Weights of a small multi-label image tagger: soap at rate 0.0042, trained on photos with spoken descriptions (Open Images, Localized Narratives).
Rows from block 4, named by matrix and row number. Rows with one number belong to one channel. Each number is 128 + 32 x the weight over its row's rms, rounded and kept within 0 to 255. All counts start at 0. Numbers have three digits each. After the name is the row's rms in percent of the matrix's.
# convs0: first 3x3 conv (model.blocks.4.convs.0.weight, 224x224x3x3), inputs 190-208, a 3x3 kernel for each
# convs1: second 3x3 conv (model.blocks.4.convs.1.weight, 224x224x3x3, transposed), outputs 190-208, a 3x3 kernel for each
convs0.66 105:104175162162112163129102127145104164109120121090118115108139087172122075220106167080140172129113102142120105115120112067157094126144093120112171163156210157168110138155100112153153090156148103138175113124172115127158112113045114124117208172139143143183145136119120196157178171157112130097112131106146183215115159162161123087155124137127070137088093171147034130106192113153175100133120144127122108113135188114121065103152126185137142152113110118140142144049074087066143133088151148140118159093150139157096066118130
convs1.66 101:085111064077165137124126128200134089118112166152105110143129112102141144101123090117140086165086088058130117120133167106154156148110131159121107146150083131164144091137097160111163108154110136136100108084149113115146168083096125133125130015176166101141145118100138142188062123129130162105093104155108099141138099158192223164130158136127101106149147124132189125130124136151171121105134123162119176081126119164172141141111094100144106166163131052103164132153073165100148169139130125175149141146119149102073111103175
convs0.67 117:178152111136120094076093126139142094100069124144119097111154081118158113095211132132137088116098130098112093130105113143081135138146143072057045068080072207151153158119093108089166150106097114142105104134080127128092130114062022071131171177136146134130150085140068171110168159105114144135119128096174127178112119155114134198153147110108141119136148166094176095110147104199112142149175093137122134079122138150066176146140200133166098159140117115108158134077147106124125152082140125084177115164124111120164112084146
convs1.67 112:098108126153175061135143139146134092169132140139088071154078100141079127152153115153167174133133170124149129117114129080155129122078142086139063100131183117075141136138120198137128116109171153120097102133109131120133125123130092128157175131061121095222097177060157069165097113123147184198163121091118150095141121100129129101121116171117158183107162139134155087109151133175074113130134135122124117136124135148137182085119095119174104113075076156131156110126136114147094140144095173102166158154099106141103138113115
convs0.68 097:162197117150153095130135149115131062087101127083097096180084114102147125122143116076155101115105119131145191122143142134124145165099108096092126144094135091127097151131094107168150075161137160125165152175144159118145120156095100086135125164156132134093072133097109128147131220183144145098100145146209110178171068162145161125113134156096110142170139122124142143068134172150123150112164196141255120196200106093153108129147127148180091114076079147113118127103106140086118090088129088101096191162120104087145169144091
convs1.68 095:141134111148198175119117144108077170175167137117143133063145137112120095097107122137074140164120141106133129148158072087187121173064125100117177110138097150095057114097122131119116166070063159120126086107108084094137115096123160220097124087106178095135164151153081157127115067159150106113165131130168105155123102169156106145095139131145148119162144132137157139090157127158112112163214134182178189078255248138068204169108127120073141108110131188139114113152116112084148101086101116094099076107115108126124103128158
convs0.69 098:141100149140101122095074107091090097076146112137139121089140109177127124135124115130190176162187154159144169122104108121111059111122104117087164160172121141188139115155094133123153123128155099154150103154116146096071155177162148126144151171095143112087101178120108141132042145097151096128171177108113094192102131149162092107103213130181111098161170133111112156128145148147063131113129146093107132104123169122128183202080118087151050132126129152148130086189151128066123099098110126151122100213098113060136107138124
convs1.69 103:153160079155141169108134122141089122130114165117211145205116098106116142158130096138127126215140187152107149125139147146121139125138098116163147124150121136175036089100149090159105183095167118145160171106178175186149203171115129145094123135147092161137176133169074145127134132124119122129118154173077120077115106179102158153098131122148139129092092146078070082053083131104125132095086119098116087115136198150069099138108127159128189120097146120134134118111184068090070129120152116145132123131115091136164054057146
convs0.70 105:130153135156125129150132121081167120138144108100134102048145106151133162123114090083101078131135144115110104153134144119131118145101186062130069158170128177084180158178135113126113097089123085122142135110120167053089123117124077091104139172128122102150188092162116127159122188176121173181132180117117155122161087103118148145122103176162204188144169116182125142179118143152103099114125124145126143110161103110084131109106165113144137165117111149116122033149101158135084109078153145121181145121101196118091122145171
convs1.70 097:150166105128146149127110115117129116099108128141085093146136135120088133106165203068090128091101061119160160028132063184129141141217144169169122164152163071158151118139172119118122110133159194109110067079134178129157142163121080122123092122129099127104091208126143119147156096124124152161178152218154134143154173079185099186135144124158122142132152189070206108128112084118153120155122100131111156164104111140115122146150157075133182125147143158129157131096131112123158163147132177169142050175118134131162119159140
convs0.71 105:072121104188149103111140089121098117134125144131136108167102250085118100131115100077110155125116183163119114179204138230083151118217151112113137106108116134189102176136119099155181106113075138083160100134138130116138113170090176105121079130083112121133120134114097140122081163135141131138114094135139124129093177132134074120130163108111166133158101170119081150141147094135125154107122159150149169111106135132109155146098139135156128134098103169153126094093128131172111064108098148110169059111130118109129168217076
convs1.71 103:116110070085133120147084128132119130172113153087144135122114183152162087069117129160154124160166122110159163179136212209212103157123128154113149096151118146074114121195084083099116145177121113144189115123109144173160169135145188154131113091077131152161130125146111082126134121115113167115128138105102137126115078170054138140126126164108119071089131082105098142150129163124197138132108156130097186161176128096051130138190114155176138152141186099162123123108093137208136124102126151148104127066131097150058195165087
convs0.72 118:109126113118057094136137133107145141133169147140088150187081127161162121057228205117102150134124140101099129115150161115100144122173085126098192110015156228173043107199139111111141068138126213115096127115154142160153129166137134087087124159119178136153078129127126103091133132079133083114156135125084140067161097177125142125117083133132161104166153114109172102171091093170157184080060147101171079124177106083136064139127120124051217153172144129114115154143117121099120158110147136093111132046100172092103082162136
convs1.72 112:105163139159117113128115112124087174125165105104104156081206090122113143140137127178126159117124127045149116146126104099129113119138133191072103055162208105112099104162148142099137163066127161145139108143130115131145099106150102117083120151115134143122119128142110104098096115146176086101122128099150155130117158157135044069167161122099124113135125138108177147141169130224089163135124116119139136059142143089171117128140141050159132181100143182125128094113154145121129150103116084178118107164150124149138116139191
convs0.73 107:179166097125085114088152157095120162139072167089096135147125131156197064194087237134144133157102141123054107159140124137145089163149134106121132142128073096134194186121155153161106078178121079139171124157161154117053100133113136095145134175059168204082101116128118048126103167133135127153156169124091093107087139155206145127137116123115097142203198154159093082123132072138171117122104152111101085114167120149086134106121132162179138144132162106105143114147110132161151128108148123134125125145216120185108116132103
convs1.73 105:152077155111201124124183110151143093184178112069168131101122130127150083107159149168145144157130086102147099132056107135144093109148155109126059137175163159068117113157099134110106103162097134119159117122094175058164130159127129128090119114157093200113150094088134067138142141167120117109106130118104147134166150148135044118099135107096090159166151086135130116159157171132103076189126094142115141161103111084109175128137185179125096153138106121118149123058170144090112103142168117142122144124171154160097132108095
convs0.74 111:150089114113123110101155150108101056096120146177097105183128132117141125187107174173142145171116155160209165170166118096134174150109086142117099110123148146071102178151175083185123118173119089151096157100080150140065097111134120120090098229109120139130105115161132110148097141101115173112099124093146130146133179106093184167168123103135152085122124083146104078115164137118132085151125112138145137079146191140195078142123153116132117099120172115126162144133123125143144139072162108097136204049151174150133092203112
convs1.74 106:154120145102100083136142109136159097115113177163139096159101118117144119133149105161102208113143106105191131173159164115148096145146126184136163107099093165114128121103119137173136147128111141142094118103113131087110079158099132122099151141161138144150114131190152168159133075136111088136162123135115129172179137142135106085102131160164109180112151076151124111104167150174118173110133110156109115166096073088136090110164147188094099158092122045194116099101085089123180116121059116079138142114157063160162146169029
convs0.75 096:063150103115057104120118137091145171155103139114123072144124112127058174153092078102101115104122115146110148149185145100129154145096114131162084111171227108214139138152151162189119075130083165109082136140066108155098119100038149087116129188164069086166165202115106134104174134137083127121106119077167165142115135135114114133127170146126093125139080131103102096114176071084147161170090146174161131111107106097112167102137118121130102146112126198089129170174168120118121062137140107127166129089066141066155140230062
convs1.75 096:153154157119179119107123129149174161111123105122122113142104134137140108151175080159151188129165149065138089121175072125150121147099166140138133097097167142083072164146087168084130210123050139173101079194136162141166061101186186117124155095160118130092135119125082150174071132116137062155188186170123130137134167151165132122171142108099161174149115152148087113145076145117149158160154134136160146137162099126148124093140086119106130131143132121149114087157100113148122111126158069098104162135130144130155142149124
convs0.76 091:129101140117071111110120141102143102098120156197178132136180090085147116128115152139125102089117099096099130159123181106101150217121098115063176126153159116072120152094110156140191101151101083118172086170178130116193166146109141130118141141129128124147151090074080125106143192108139117185139133106105148212117147190099147146130098042145147151161123107101153124129117145060091064114193118115138083139142140095126127122162127154122129146095102161105109147111128157132151161120083155101078163068093108095124088120093
convs1.76 098:157116142120092084184134139104116099090151111182141153143123136140139075143084176162094142112098134134114090125101135138090129149132083126170172149118154159072081174126128133157137136166117089153105174157141092121138144096143113180166168183057148087123164139098122079135119134120162181187167134115096147177100139181113162092101133165228119100158096140153105131191135189094138134078106063191102063192116070117120145125157103163132084128098126129146093166140105158121126158141098107142149116111085116115188154113155
convs0.77 115:104160152097092125073108131088100145142100156099132184157171110158105128192130129116118196147128071102161110099134124199109150059135112076160115149108121177110163119110125113131177151127077122084086125163172123168103096097129131130110173098146156141100121112118159088115134098159144163187150071113108174116152126154171126113147145150112149101134133158086108207141098061111159100136106168108136138155122153094078152180133168096133178127138136128077090099148143110059130119108146095149133107130155219143117133133157
convs1.77 111:203123140125128123114076099151129135083161118108100094137214129094099102141091101137129165146092130074149127162160171145118131047160103184165124115117142129119102109159085135131132163152104160146175063121120182094146135154174100074124100155144140114153120092100114143128087133136115114129103122122186115114106105170136071126088088085118140143138087104118107062192115112083145163090180184119145139150112092141144120087165075146137077132101138114054104166116140130142100093111136145155106130059129188135131148108133
convs0.78 094:151164106152150091109146136172135121090135143153116104171103153119177113143145155141176121142095085134101126124134095141075199121125067153171084095127101131066132126106108166128188152177140160151132086164130200117088124064117094116129142076170123076166092166156113131158154107095102112118152122183182083135083200164110089171086153124080128166116111121173116096164178147132134105099151123143151123126093137154149133128120100135105142156083152113119164112138100108137151121116149156098129116104154129108135124162077
convs1.78 097:121140106106111169137105086131172098177099139163136116084119107134064172131149119123093102126105094135138137195147094083158139187110090156092116093111138068112082067127100096096162130157149155116111103089134125184145064103121123162159117119121163098115109108126129140095168079116154137122107116115137173168149115131115144128157118124054136112192088143144101106165166134119140139083132163105089152123164132161167104148192163144064125169108144166153142124132084156114107160146109067133126064179112104122140106134146
convs0.79 136:130126086130102127160114191152152114132111169133115112142178159088165137148114146132120147143134114095121119103096141147111136129173058162115121178134146104132170110145119100160094146141118170127103192125158057127143091115100175106064121151138103125174102129127129146129122157057142134135185127105149146096151131162123135170135132094073131203106091111146110125057167103124136120128121132062177141137167141111123179181142143146101075125104144119128162120153141127086131115073154116096124141081128159110120149135102
convs1.79 125:139157165136155107131170107145124133137136117114197106169155181103151127119162100140132138115122172094104123119110167057121143112136088121180194152125119111203146113105093125111117193193115181118096107157181139121080069147136154123063155130114140099081103132125136110156118160127120111164094106121081176168128084119076197124121137113107089065167075095120138100123073116108097108145152163113097095114113085149153121172163064139105168151132127175138170110143195137169156089151169122126118151193061193117084103156160
convs0.80 102:141092144120083088047082135106132117115145139126096140162187110084121133151146165198097112150179147100169114087119087072161081078132151150131142136080104078155152129173128135165072077121112135166069122117145126165149153109119107136109111110088135060099127131150187108098117127154101161116113093177116145112134107173157174150117113111185126067141146116144127114160148109081140157159163156018101159079092124114115139122140142137149157115149138076108164164115185112098072147143121123153152078102095093134065102165145
convs1.80 101:132082113124198149090143135168159077136147109092111106136212202090161208095141152153209123131153101108129166116166160122142124106192230153147152076105122152078127198136107110115105118134064161124094127165102103128135097170124136182142130099125104134111139112108078185138120200179144131087113133064103190130128125218155146041186060127143129153073144142137177197089115117077083129163086130108124161095157048099173098182108160119119132147119094119114127121074092067140119158101146195109137084100158109123132064191192
convs0.81 089:142088104091134123115099134156125129050136104102131148069127227207160122175140124136166121172179184122109132136125132145159130083142136112047188192140111102026039109142163157153143071098099130145134109138149139159148157158108100100152192166085156065115176129152120134106170222139126102147158138142135153106116111168159071168194131145176184093110097134115144195139155123150129180132085095091123127089146184081118097109147081121152189093127141092123128104119106095126122111126139138094109145160111180122117112152118
convs1.81 091:139149100153114124059091117083098080129153152109091136110125110128101109151179121129131125141121076107114173128156147078047074062118107126175163166112107117129128134116165150085086143152145125149079109096091114110128139150079065077153099107107102129053177152106172121159098125110107130069101084101160205065107103086105073112162137113189128166104128138119107077138149125108117087111150158116130137154128124125104148155072104072140159150135112110128112154121131120127133082106109127141101086139189144172129105100177
convs0.82 103:116138107111148113132029145138168128096116152162062128084103161179131146131174166157102137108116127089133107182087095078112162168162096160126100126104113113114086088104160150163152102111057136141132144145155078195189119119079097123118141131150141064152113136171151098132111113119134091156134089122111180094109119167147113163112152093089119140100134155116139156159160098171110190135105108143110084120104109090112127120104120108147151130123169116134115102131097125136106149143132160155180113125120180080148091150139
convs1.82 101:157175105076121127159130153128107071134172194191101122075083143141142151176120173118073150053085171130128075110169092102148146139124079136149165109092136115127142103160103130172142098095103122176108152136177094138128150091156068096108049081170128126184120145147126148159145121196159124106122119142123120183093138160114177211042085132163107175116156182122170123116077204121122199116136132139152120146123065117145150137110121109128134083094115105142082109155161134101134131094089126095137123089138104141170127072057
convs0.83 096:166183155154102132119129133110149117091131097144123090084105153135176103122106185099137111123089137164146108130071150145177043103112151116110112173107106195108100091194112120155144102114167102153128145114140145128149159099154147112153150095103148161118119091141055102076121091090078144166150106189087157087118115136106114098154039113141166107095099130064112167164073070122125136143139110097105088056131161039130123159163152074166075104120108136138175160108145074153148141130147131142142159137103120113117196099195
convs1.83 097:100121137130131111123132140208141118150169144148110188139094136161117151144137134094116093134147119124105112175066141179109120124155091069120177085102142100061166086097172155137100146117065133149124168176162138129109124120094129159125120149121085141179134155121122111145110144109087090089144144135146140101162087128189141113139111096107105104168200131084167133041143101135061095137112111173137043134086120191111091058108119138113205191114129117124097151136119101111136140143146120082124155114098129071175150119092
convs0.84 106:221091128178093145112120158150128137124160144118153116163079135130090124087130159116094120115091144122112141153092162072125143121184141130162133124119081105136166110120100129128092125119109079145161118153115116138127138123057111082133141116110162126104089119139113145115168102079171134049129139116050207094122121147180164144112154145141111128125096122120130148116149154121062161054156194092152142111152114151072092148178148121126053149049132130142154134142116098139123104116172039104163185117050161068166170096210
convs1.84 103:135185156153195091128164104176080206114100172148129095118117166108132118154140136110138125160153087121138128120107115153147119136149184144077118144116090107176109108156089105112116127116122123149124162111142137173085120164174157137118097162076072175087126120152040163125081104099107150117119113137118085158116152167155124143130134121158113068112132098116138112107129158112149137086142147116153110098159090151048092068118141114149088126112123139116156092151146093138181144156141145080130077214232111159141104160092
convs0.85 105:102103152107110122126099141127108100113120161119084108164116077162122188161129129073076153138124141162109132111034171131168068131149135066165118109166099144123126143186161179163195075116137101126095159117155167107150096162110156147138149118087097132136124106161192161099120156167117127136084149108127144169150120081106166179213102189113133118085101114180088161163136117110123124109182128135128139104153086068148161146132169184108158100186078117162196136154156100138126124123166142063133183098079152088146157148112
convs1.85 104:057166164152120129153170106091110155130141063099094113156180101123216125107074121140115146132172083108125136108198135177116136128130094139145141105184100156134138096182118075172132133124069134128184106121150217094117158155160126099140131107114126146128117157134132189136148080125173181142128103138116148129187146108146145099166136109167110140095129120099184131166114196072155126140094146175073099123130106233124139150055161113159158128124102109116149095156083106088128157151114120109150091109154101176069153142172
convs0.86 115:133096106176135144131096181107171116097154122089158100170092138088168090143138122112102135102062123133133115099077108195106128056151097081076057120148145143141155127126121149099139132084144170136076085138190135098120156105100137102103113182126154187145169102055126072158120175157128084128111190126097143189173171076141143154103120168045121087166147048139156082123081172144096136093122125141100099117140122140191159093085170163195085158111113128094123110121150176141036067127151188121107131121139169066195179093155
convs1.86 111:129139164117101056090071168139148162115130123141077114192131121156152137059205064161127141118107147099128127136128234142127094147110143156176103086058146163126149152156143147138112131053108094115151058194121135093105129131154117138124143099099136170168164170126111116157112115101134109147070143140150127089142129085125088101137147105125146140106083177158174148187146072104099177183166068108121180087101118144079125089146097111120176151096190132106095114100096102111115114143141190103127148157158117159061133125123
convs0.87 103:134159138115107153111150140161132105112116113159113101143114091155111146192090155130155100148140115098127152164151098114186103165082072095140104145162165179153045147178120161165146082102122072103166095171113143152070130089125173099137156160079116122151139100154115103144191095129128131104184136116198102104136140144189138095158111116099191104175081130143115072148097127102089171119128120158135128098129129091155151146147068125172159117125080109144112102157150146104179107139158079126097119103165045089123138161142
convs1.87 101:089107168060139143082086117093189166111109143144144115083162133092108127197188051141102145089147197157138098165173147126058082142074107168133127081121129096099178132140209134198107086102148119095115106142158102141104137153157097111190134169092152152136103178130087054111177136129128208141117102123132173111100115155136102120104159055121165082136123198142099125054088107127153075156138124127078144059119093137139088125118181133098152118133103108159107075132125171114136111128178102099100151133056126171176133138039
convs0.88 112:109123118094141157105111128140120132053138115132126078214068121132157097102075209060160107146090150142115100110149136149111119072157119106136126137110140121140176112098180157089144141123088148105114166096159167088087155110123087094130057194142113117088129139114177065168143154105186146123080151101058101161161107180115138128146120120110164079132126177124135111137140151154089075099148065056119161113130126125144144112131127123121113134112115131135143188106151112141106156096128114143122064128124136137188176088150
convs1.88 107:113099176158155094150106146178086131154110195096173108069153188142131111158155103128129095117166155124111095105088175101112177068133192164115086129143122125118161109048119146153120125102134153088169112229089101113137119143156193092142138104132109127105161087144167138125078125146057128116096143111118132055179146121141148142110101150112121115133108113076132115125157153138166066124112098156123201153110149166175144133133079128197124147125102145169157095145149109124080157142127130100092095146116135157176081072170
convs0.89 087:160104154178139119146101045122069169158120094134125142133134142086076126114098065134081113113114166102109163112164075125171202091099132180192096119098063130139114152088111130189158156133217145150114144165153065147112128132123098157102155102148133106101153132104168137153146144121109134134154159086141119166128155065132113124112125153089141117146125111148098132108125132110114073130087168145149125142147076105074143104178080139086095097178132170125096110118118063100128142137178183180129181130106167071126063178137
convs1.89 095:096179096153187160122171113133148107143130138139137186147155115178169147116115153183109088141188162122116121048126069161098112207143119138090086195179155178086175072095079093154088107173107154126111118115114185132101117135114155130166098161143143143135140123090130147124128151163136106159149095141045105157165118155140126071075058094127115164122102136129130136116165085154092108082105139135155136070112139128124137145152084087096092104125110123128103105094133143097078070198127147128146114086195108124108093104151
convs0.90 088:091076049093126133175199151159162085124106137086150144110094153130137145165171106105129156154101137142179128135110097131132107126107151050161148098043063144152152121098098091126121136108137114062090104127108136153094082133185144138147113114082159115100076084100130159160104112129061130142110188113152127115142171090166156202123163155096114094104144126104095123116077196124108133040127144144122116161155111148162153155149113129100147139144136100151111152103072113113107120136092163087109249188150154192184103085121
convs1.90 097:081107162102082140143128113133062092102112119139085074104050097111106084148160097180127118124118131080091127096110167160121111123118111063114107161154127122137139116099126080117109074106134124174160198074113135153123185112085114117106068126112135118112103113144088088061107127128126131130140106112147195130169084048141133102082156163141150165112165122123123070206148104179134104074112095143135162130105118118146046103082137158117150137148057139116127128122137087119093155129119102112157107184185159118162184181109
convs0.91 101:159151143112116072117114104150130129160133119111083104177178070113129132094135150152141113104093124139144158156076147204088143091152102139161097120124107140166095135093099086127135106104147114097107110114159155112112078089147126098111172148153096104095151122103156158175172147120144168163139106134138123187094138191123131085078158067099165145163205178114096159135090118157163188154102130174173100146135071147183131145133164088118131114166093087094153127117119144147109119158132100122081162147087093116105117072137
convs1.91 101:101133140137176114149139112179156161151124107095114131126073104177172178135149126156157100137117095118058092115126119120144076098134138136143152103105150101177136143076124115075155143170101180140111124092096130131118122118167110143193097132165184098160136166165155159154158150176153151178110128077189144172110134169144153117122082104112140145163131137082099143155150081135032117189087151160099152076112159152172145102148063124104139138132123115143162096089118084109133112176190141106103086137174139143138169138076
convs0.92 090:181164111111118182148135161106098134127110104137118111161117074167115147139179169155166087140153151099088091089113172101098125107114067118119118173184099126096089091173115188081169199122066109097150182127137088154116154115151131134183092111147070092178129124148110155125134183136143163109154159138108139133130148191075148151159156105190132155095166060191121135041117125164130141133145145121157138097145129152158142151181194102155126084138120093091101064146102110116169108131162110153136104107105120117165114146148
convs1.92 089:139154160110110172141189098075141144104158096141150152171137126039187151074114101130119135102081102102145120135222108114127106108145113103136114211109077174127130131176150082093082119114125159128070068158080110095144155149146090097140077124140136060140129156162069203116115118128124185112155154142140124148169174106124147191138121187150070150159166074113164118091112126083158143162109141082116153117128080140152080131144116167117147083128182147121122118125125067082142147166142079092111169153087096127107109120131
convs0.93 116:110149133093122140066132094106151119118161104125118118170095031203112125121180176090104140140086106111114124131181163106085139073094133118130118099118155122081111094138090147171105111149109126114096151122089119172086125129081053123098159157130107130141111079167179080127105126159149093122093101106105122090142072106116142121110168135103134167105174061085206157150076159186095098137138183192136178170103187146153091223178139096098177107128130107126158076166097082098130115116128148101141143065150160103172126157144
convs1.93 115:105148092205141104118171212149128126100142157168105152195211193125116137110155124136153134152142120119162135118158094114142152130118108116116117158127149122084132163095156157142105126110140080120132106129106112109136121144091127174195166110149089123080148137106112095112139144118168135110124105158138174113148140126157148130101123108149066133073181092038147048145074112084151085117117103103127118102114131145130122068155154144144108106114062112138145136110155126135087154116142138119133094165165118143095133120136
convs0.94 080:133161102090154120107113062151161116155158113152114090115155142073167117156129102159167144176129136134116125158126138173112160216110115115085121154084138072159126174182122082119158125118121151094099131139141093131145145164144141097115124128107145150138159137159128138152117135156165164187120094101097110167121120091070112090092083137141148097132112149122140103108123107086096082109082120133112070114051104136164159170156142158206159144129099127080133136064136194125111179126124165091140177206137159120002126099138
convs1.94 087:157159100123124101198074084159166051121103126115093088169171058175177133152133129174151115128146110123171146178080096102179103186152069139129138187098088076152126122190170200153120171151124103137125110158123157131129122107126150146097155110115130107149175160145108161101199147130124162095126147103188137114123143135094111093092111128104091137126135103143136036120113147154142205126113129106093137109169151127122078117120122067118125089132154106146105178154067147171169088166154084127169178103109165089107125095172
convs0.95 087:162119124141096130114077134089161132138169159179114122096125092129116170131130113144154127066115136125146152141127166153152147195184098093148120133143156127074103179154169147133172133162107154132084159086169131155146139126145132124151120102141152165095081145145122100139162176128086134123153126125105042137123156163154102084145124145157140098134152098137090103107134153121163122116100097127074126154127133120098132099090110081159080152168100137091139071176143182140170146142123105142135105132132096092129159132083
convs1.95 092:187143130134093143117100110106161139200139165085126160129052159130133110117111118120128102173147107104118175201205087086149158133152148121223080138124151178101155127140051113116141096074198112132124181136083134122120130132168094113102140128113111094122099157136126097171202127139159192160103093114167138113130139124178149210152101122177109139066165155099113065179134139116174136107112098100171155113135091129153154093129172197161071104115129174062098145108137093162145133118094059128092145048116133100147100145100
convs0.96 087:109119136130133130144192194119131162107125129135174127108162094098111126091129137114210160107125106128068069112170131117143138106094151118104138133140073143118112156186170167103165144165111119122138145092102133122128084140085132086097086075151126138042148128211101079127114125101069120132123135163095110064140170134111163101105098083138128137142139096152116145132177136130154100112152139123120197101165169110173178127126148088177079076148082129119134138109153131127142099143117091098109066110117144121116109108125
convs1.96 085:139138084132168104092083107116161160172130073043139092116130119140136161131115205152193140134090167106127125135126101154107096102055172117086200098121126175145078128125147146147144153113106088134111134121146145115138111149115155172136164112138044188092177111192087107162139192186118179156121097046180155179069080154145187182142141168086074098152181167120151079118112097143128218122163067135111155135129113128088229084103113099128059125130124102095111125152162081140127148124097116095164075134121121085136078034119
convs0.97 092:135134099110129128113136114104137134103118109118074167126142142113151081178090157101088057093086114152154103105134149115121156131166103074109092134116202145101113135080052041111122175111146180112146128142149124180086116102081087120054115142123100126092129155200122163195104189164151185147057106102186132160154116157124156046082098163179178204129181139152135173074117115095158064166119114107115103105175147153182126077143125148099090104129110129118133107131112104123116116115147092100167164084138165148103154082089
convs1.97 097:130102198149126139129079107143109110120140176119174170177118133134166102127107111118134115076161157173097106150097056130112106144109138142168083129103062160102199072094069099123133174147141178156070134100102109149163090097147088120114117111089135117108155115139153186150082076122144098099188145173138117151127165137162099134169143159127106137129185177120110161171117103162158062151106101102110074190143098105106135136152140218139166063089138111076064086134076121158093155150149137113133093119180134091113115113170
convs0.98 104:134111121162147171164124098103123148137087087179126113161129105178104162208157103122150139122118101138139113111089119103085156147062153104105123130073080102146146142104109105096094118111080165183145094143125099136099148127091125153086181101096149121122116137127140116122136139097176101085101147162195135171105093123131108147093151129092079172180114133137072124112153121033108137094095177119177106151198191169158076147155121132117178111074092140099079089139112134137119164118101139122122255147000255155157093159191
convs1.98 106:109118108160092103109160192139126139138129170138098103111155119110171150179084104127123142117135100113122139174142156169142134103123124151128104097147185112116127142120190176128168065121166125097081101127096051111152110097158142101135119087141098138130121090146103137129091129171165141109125103165150172099102097155195117181157091090090137106113132110151140163142126110131078100164153112136165143053103136111156089156172137086167178160141121145128082134102090174181143169137168157133071100154229220154188255216120
convs0.99 104:075110137140113120121167170105106095194118104070133096089123123144093186150122133116082122124134094133064131073176129121146159162088112155181135094098072077125174169100129146130116091186097176138157110099169114163172179101066113084108120115161145176132167152100104137134123162124147097114075113114151106126108101163123091160109071187145123182152063123106122170114174103133083083148152105134125122078117117154105135143147151141143138133147110158139045121131148131107076114102066139151124106173084124148143159144156
convs1.99 106:122170134106140151126147117176154125150153100158116108160108147065170112102108125091192095119077172102120085120133107102087103087171139114102115139194121128104118120132142148185150083169174068079114106149132172105117105162123203202155177156084142147089138217118142172160146131114141130137143162145147137114146126103139171107151166074081116138120142180185094102166105076108138162125111126100120173161099074148105107100127086158126100142181122146080183123153082099092136162096131160114124187176101089106172107160141
convs0.100 102:070123174111149106123113087147145113062094120086077150124035181129081140085056145103137147105159122086139095108074113116155123149159145128096115102086121161073156121091213148161154111146113141122106142112097190135097113137095114153103138147106108124124098165168162147165124138071099194171123154062116128148158141088067163095189124090157088089160182106080117113159056075140058141134124175087135127119113164104173136077150135204108108132191151127115101149112065102132116096134109080105177150116139209117122119107135
convs1.100 102:103116138104096104110102122128109164161136109147135139120112075128198140108188086208125084202119160109165139148068102165152157155145127147158110157118119162139082079073160142099139189103061106164159112135170144123125080185111144203123156061115155133131115168137131129097155143133113106106107148094177119119180160075103125108179032127142161091105126097111136128151143066218097049141184113156101124141117159117118076139081145107156121198120109153151134135103102096069101111142150134122099087056178081160118066143129
convs0.101 099:111147111091108136093139103087105120140143150070102144102106096130133190148102145153168080148134114137118184126159117138139178112053154130111144066156135108143103157169145140099101097113193132135143120108148136135136150151129144136122116113167122154129121140092170124131134140104185151136145143135110151103155103092147046194125160140126084130139120067144127148130118131172101119110127113124163132091127149185136164142076140096159188142074150102125111076143110144160122135144119140138130121106117114125110143161125
convs1.101 101:119101102105117102137092119057154185187108125138138092149184116120168120178198115123111104135109125127161111181091147155106159137137094123169080160130118108128105116149143138093130140171090114117067160107142136060104098131145145122078188100106096135091179102126142133139112158142148127134139211152164105134141119130144141114194071159082122126129099084132093207096132128157194117131129160140127117134158100076142144175156106098134091109147158112139145133110115109146128131126104106118114084121124160094148086192180
convs0.102 083:140144158091132125111108149098124149141131106163149165142101102085164093103104089140111147126128120136169154158099114139122114159163196130106115156134144148136149134116099169202126100114081082110086102150128170182118101114150103093096133150128120108191103102171094143089087096166071122114163110089178177143126124124172121097144148133130143155136112130163120124173126136148192198130146129171165156093099071174118170159103175138114119155122137090159140103160091106126127149090144111084109093102160112162101125105154
convs1.102 085:119148127138144145106162177096129130120094104106109152107118162151102123174124116076116118073126080112110176031107080159152114183141109141144069164147181107148145128076081176122111119168159078098103100157100117140100110109134120133062120164164100103117100142102119122144021091125137113126135119126082131141107149090156108146129141114174114165144120101157043099115132129162110139095113145133166094144131102117151131080094164151138136113155085131139121083092163116181086160150131146144168093115115121127091124153105
convs0.103 111:131080115157131140098135173158140148107146088205124131172143140108102170125100094138097079157104099138145120137123130087090125147137136166114076106152141123134085059171125138102161130136202120130108127149104130142173142113148117136167072087105147139140158131073105088144110094119077134161140158117098102082166076110136193200116159130137127153095106041086140144156151120153105149164122106118116074143135114097165084165096175112115169114136183137114089132122106090116096089111110149161155152102121177136136094091139
convs1.103 107:083133108130099125125113133108138143194122068061151141098128144146128118134170110138135138149086137116115117120094155136184144090146072102128167117090094125166112098115122172130127111087095174121133171162126095120146139088080063093125119184117135172130161150098144148121141125124159090139112148094130131137158130144169197078146180142129160156133036069114158125170142115125118125111146121112107126121143108058186138106063076106123123141101087133109101074143132152130128060119135130144119056124159046128142136185168
convs0.104 099:113190147149132082134117140074100123046097153112143134121189075204102180151096104098133114152162132107102140114060099086181113105085116146137136110093100074087141176119130058142148121115104104143201179079111121072131114188085149087121105170150106151149098142167077173148114170119143121143151134139119099110097129171107198107096104111095145131129142108163136228095108099195042116127140170121097160164086142165104167184094178108165127171160094154080158116148136107141104151078150168094158115109157036133137188112203
convs1.104 099:148123140142158135114058100137095171142116141123154180177105175097123096145115109134149057115147111170124102100158141125124108075208114140170156134169133036177126129142143105078179128116159166142120100152127099150118125124122147145125135066130072079142193116167136144102119116156153144102166125109207095148167100123153173084127129111143109103113120183144182101139131143170148065094192171134135115147103108161148127138183113073147117198122139125152106108087102104126138113169109146100144149148113119107121100131163
convs0.105 087:123177105110091090109069174163102151160139153136150118178175097188070145110136117098163132139193150054101155167129091069093195146134133174128190096167166113170113154153096136101144035081114117168122159161115127143099160156124111158147133144149074128107095121124103082177144152131110116193121195060170132127204146117079125134059147112159178137128167126088203126162146095137204154134122165141135153120127134109143209143096060110110151146162159188192180135154106100116140142125108121125122076083154154119131091096083
convs1.105 087:167079090125111105109103157101170108161114116136139091172070165073174139101095096133149132162099120139117128151113178104047157085099022177079131124153116085139121208175153131137135153106123133155153194123129147153098145090170142137133114099051122124115071162132104091117125065125090155122107126122202102121144084053095155121173156100090144169140151197147146133141137072136085123050112133097126143081099158061157066102137134089074047165145105149126115123140121193150107104126067133096141101115161087118138125195136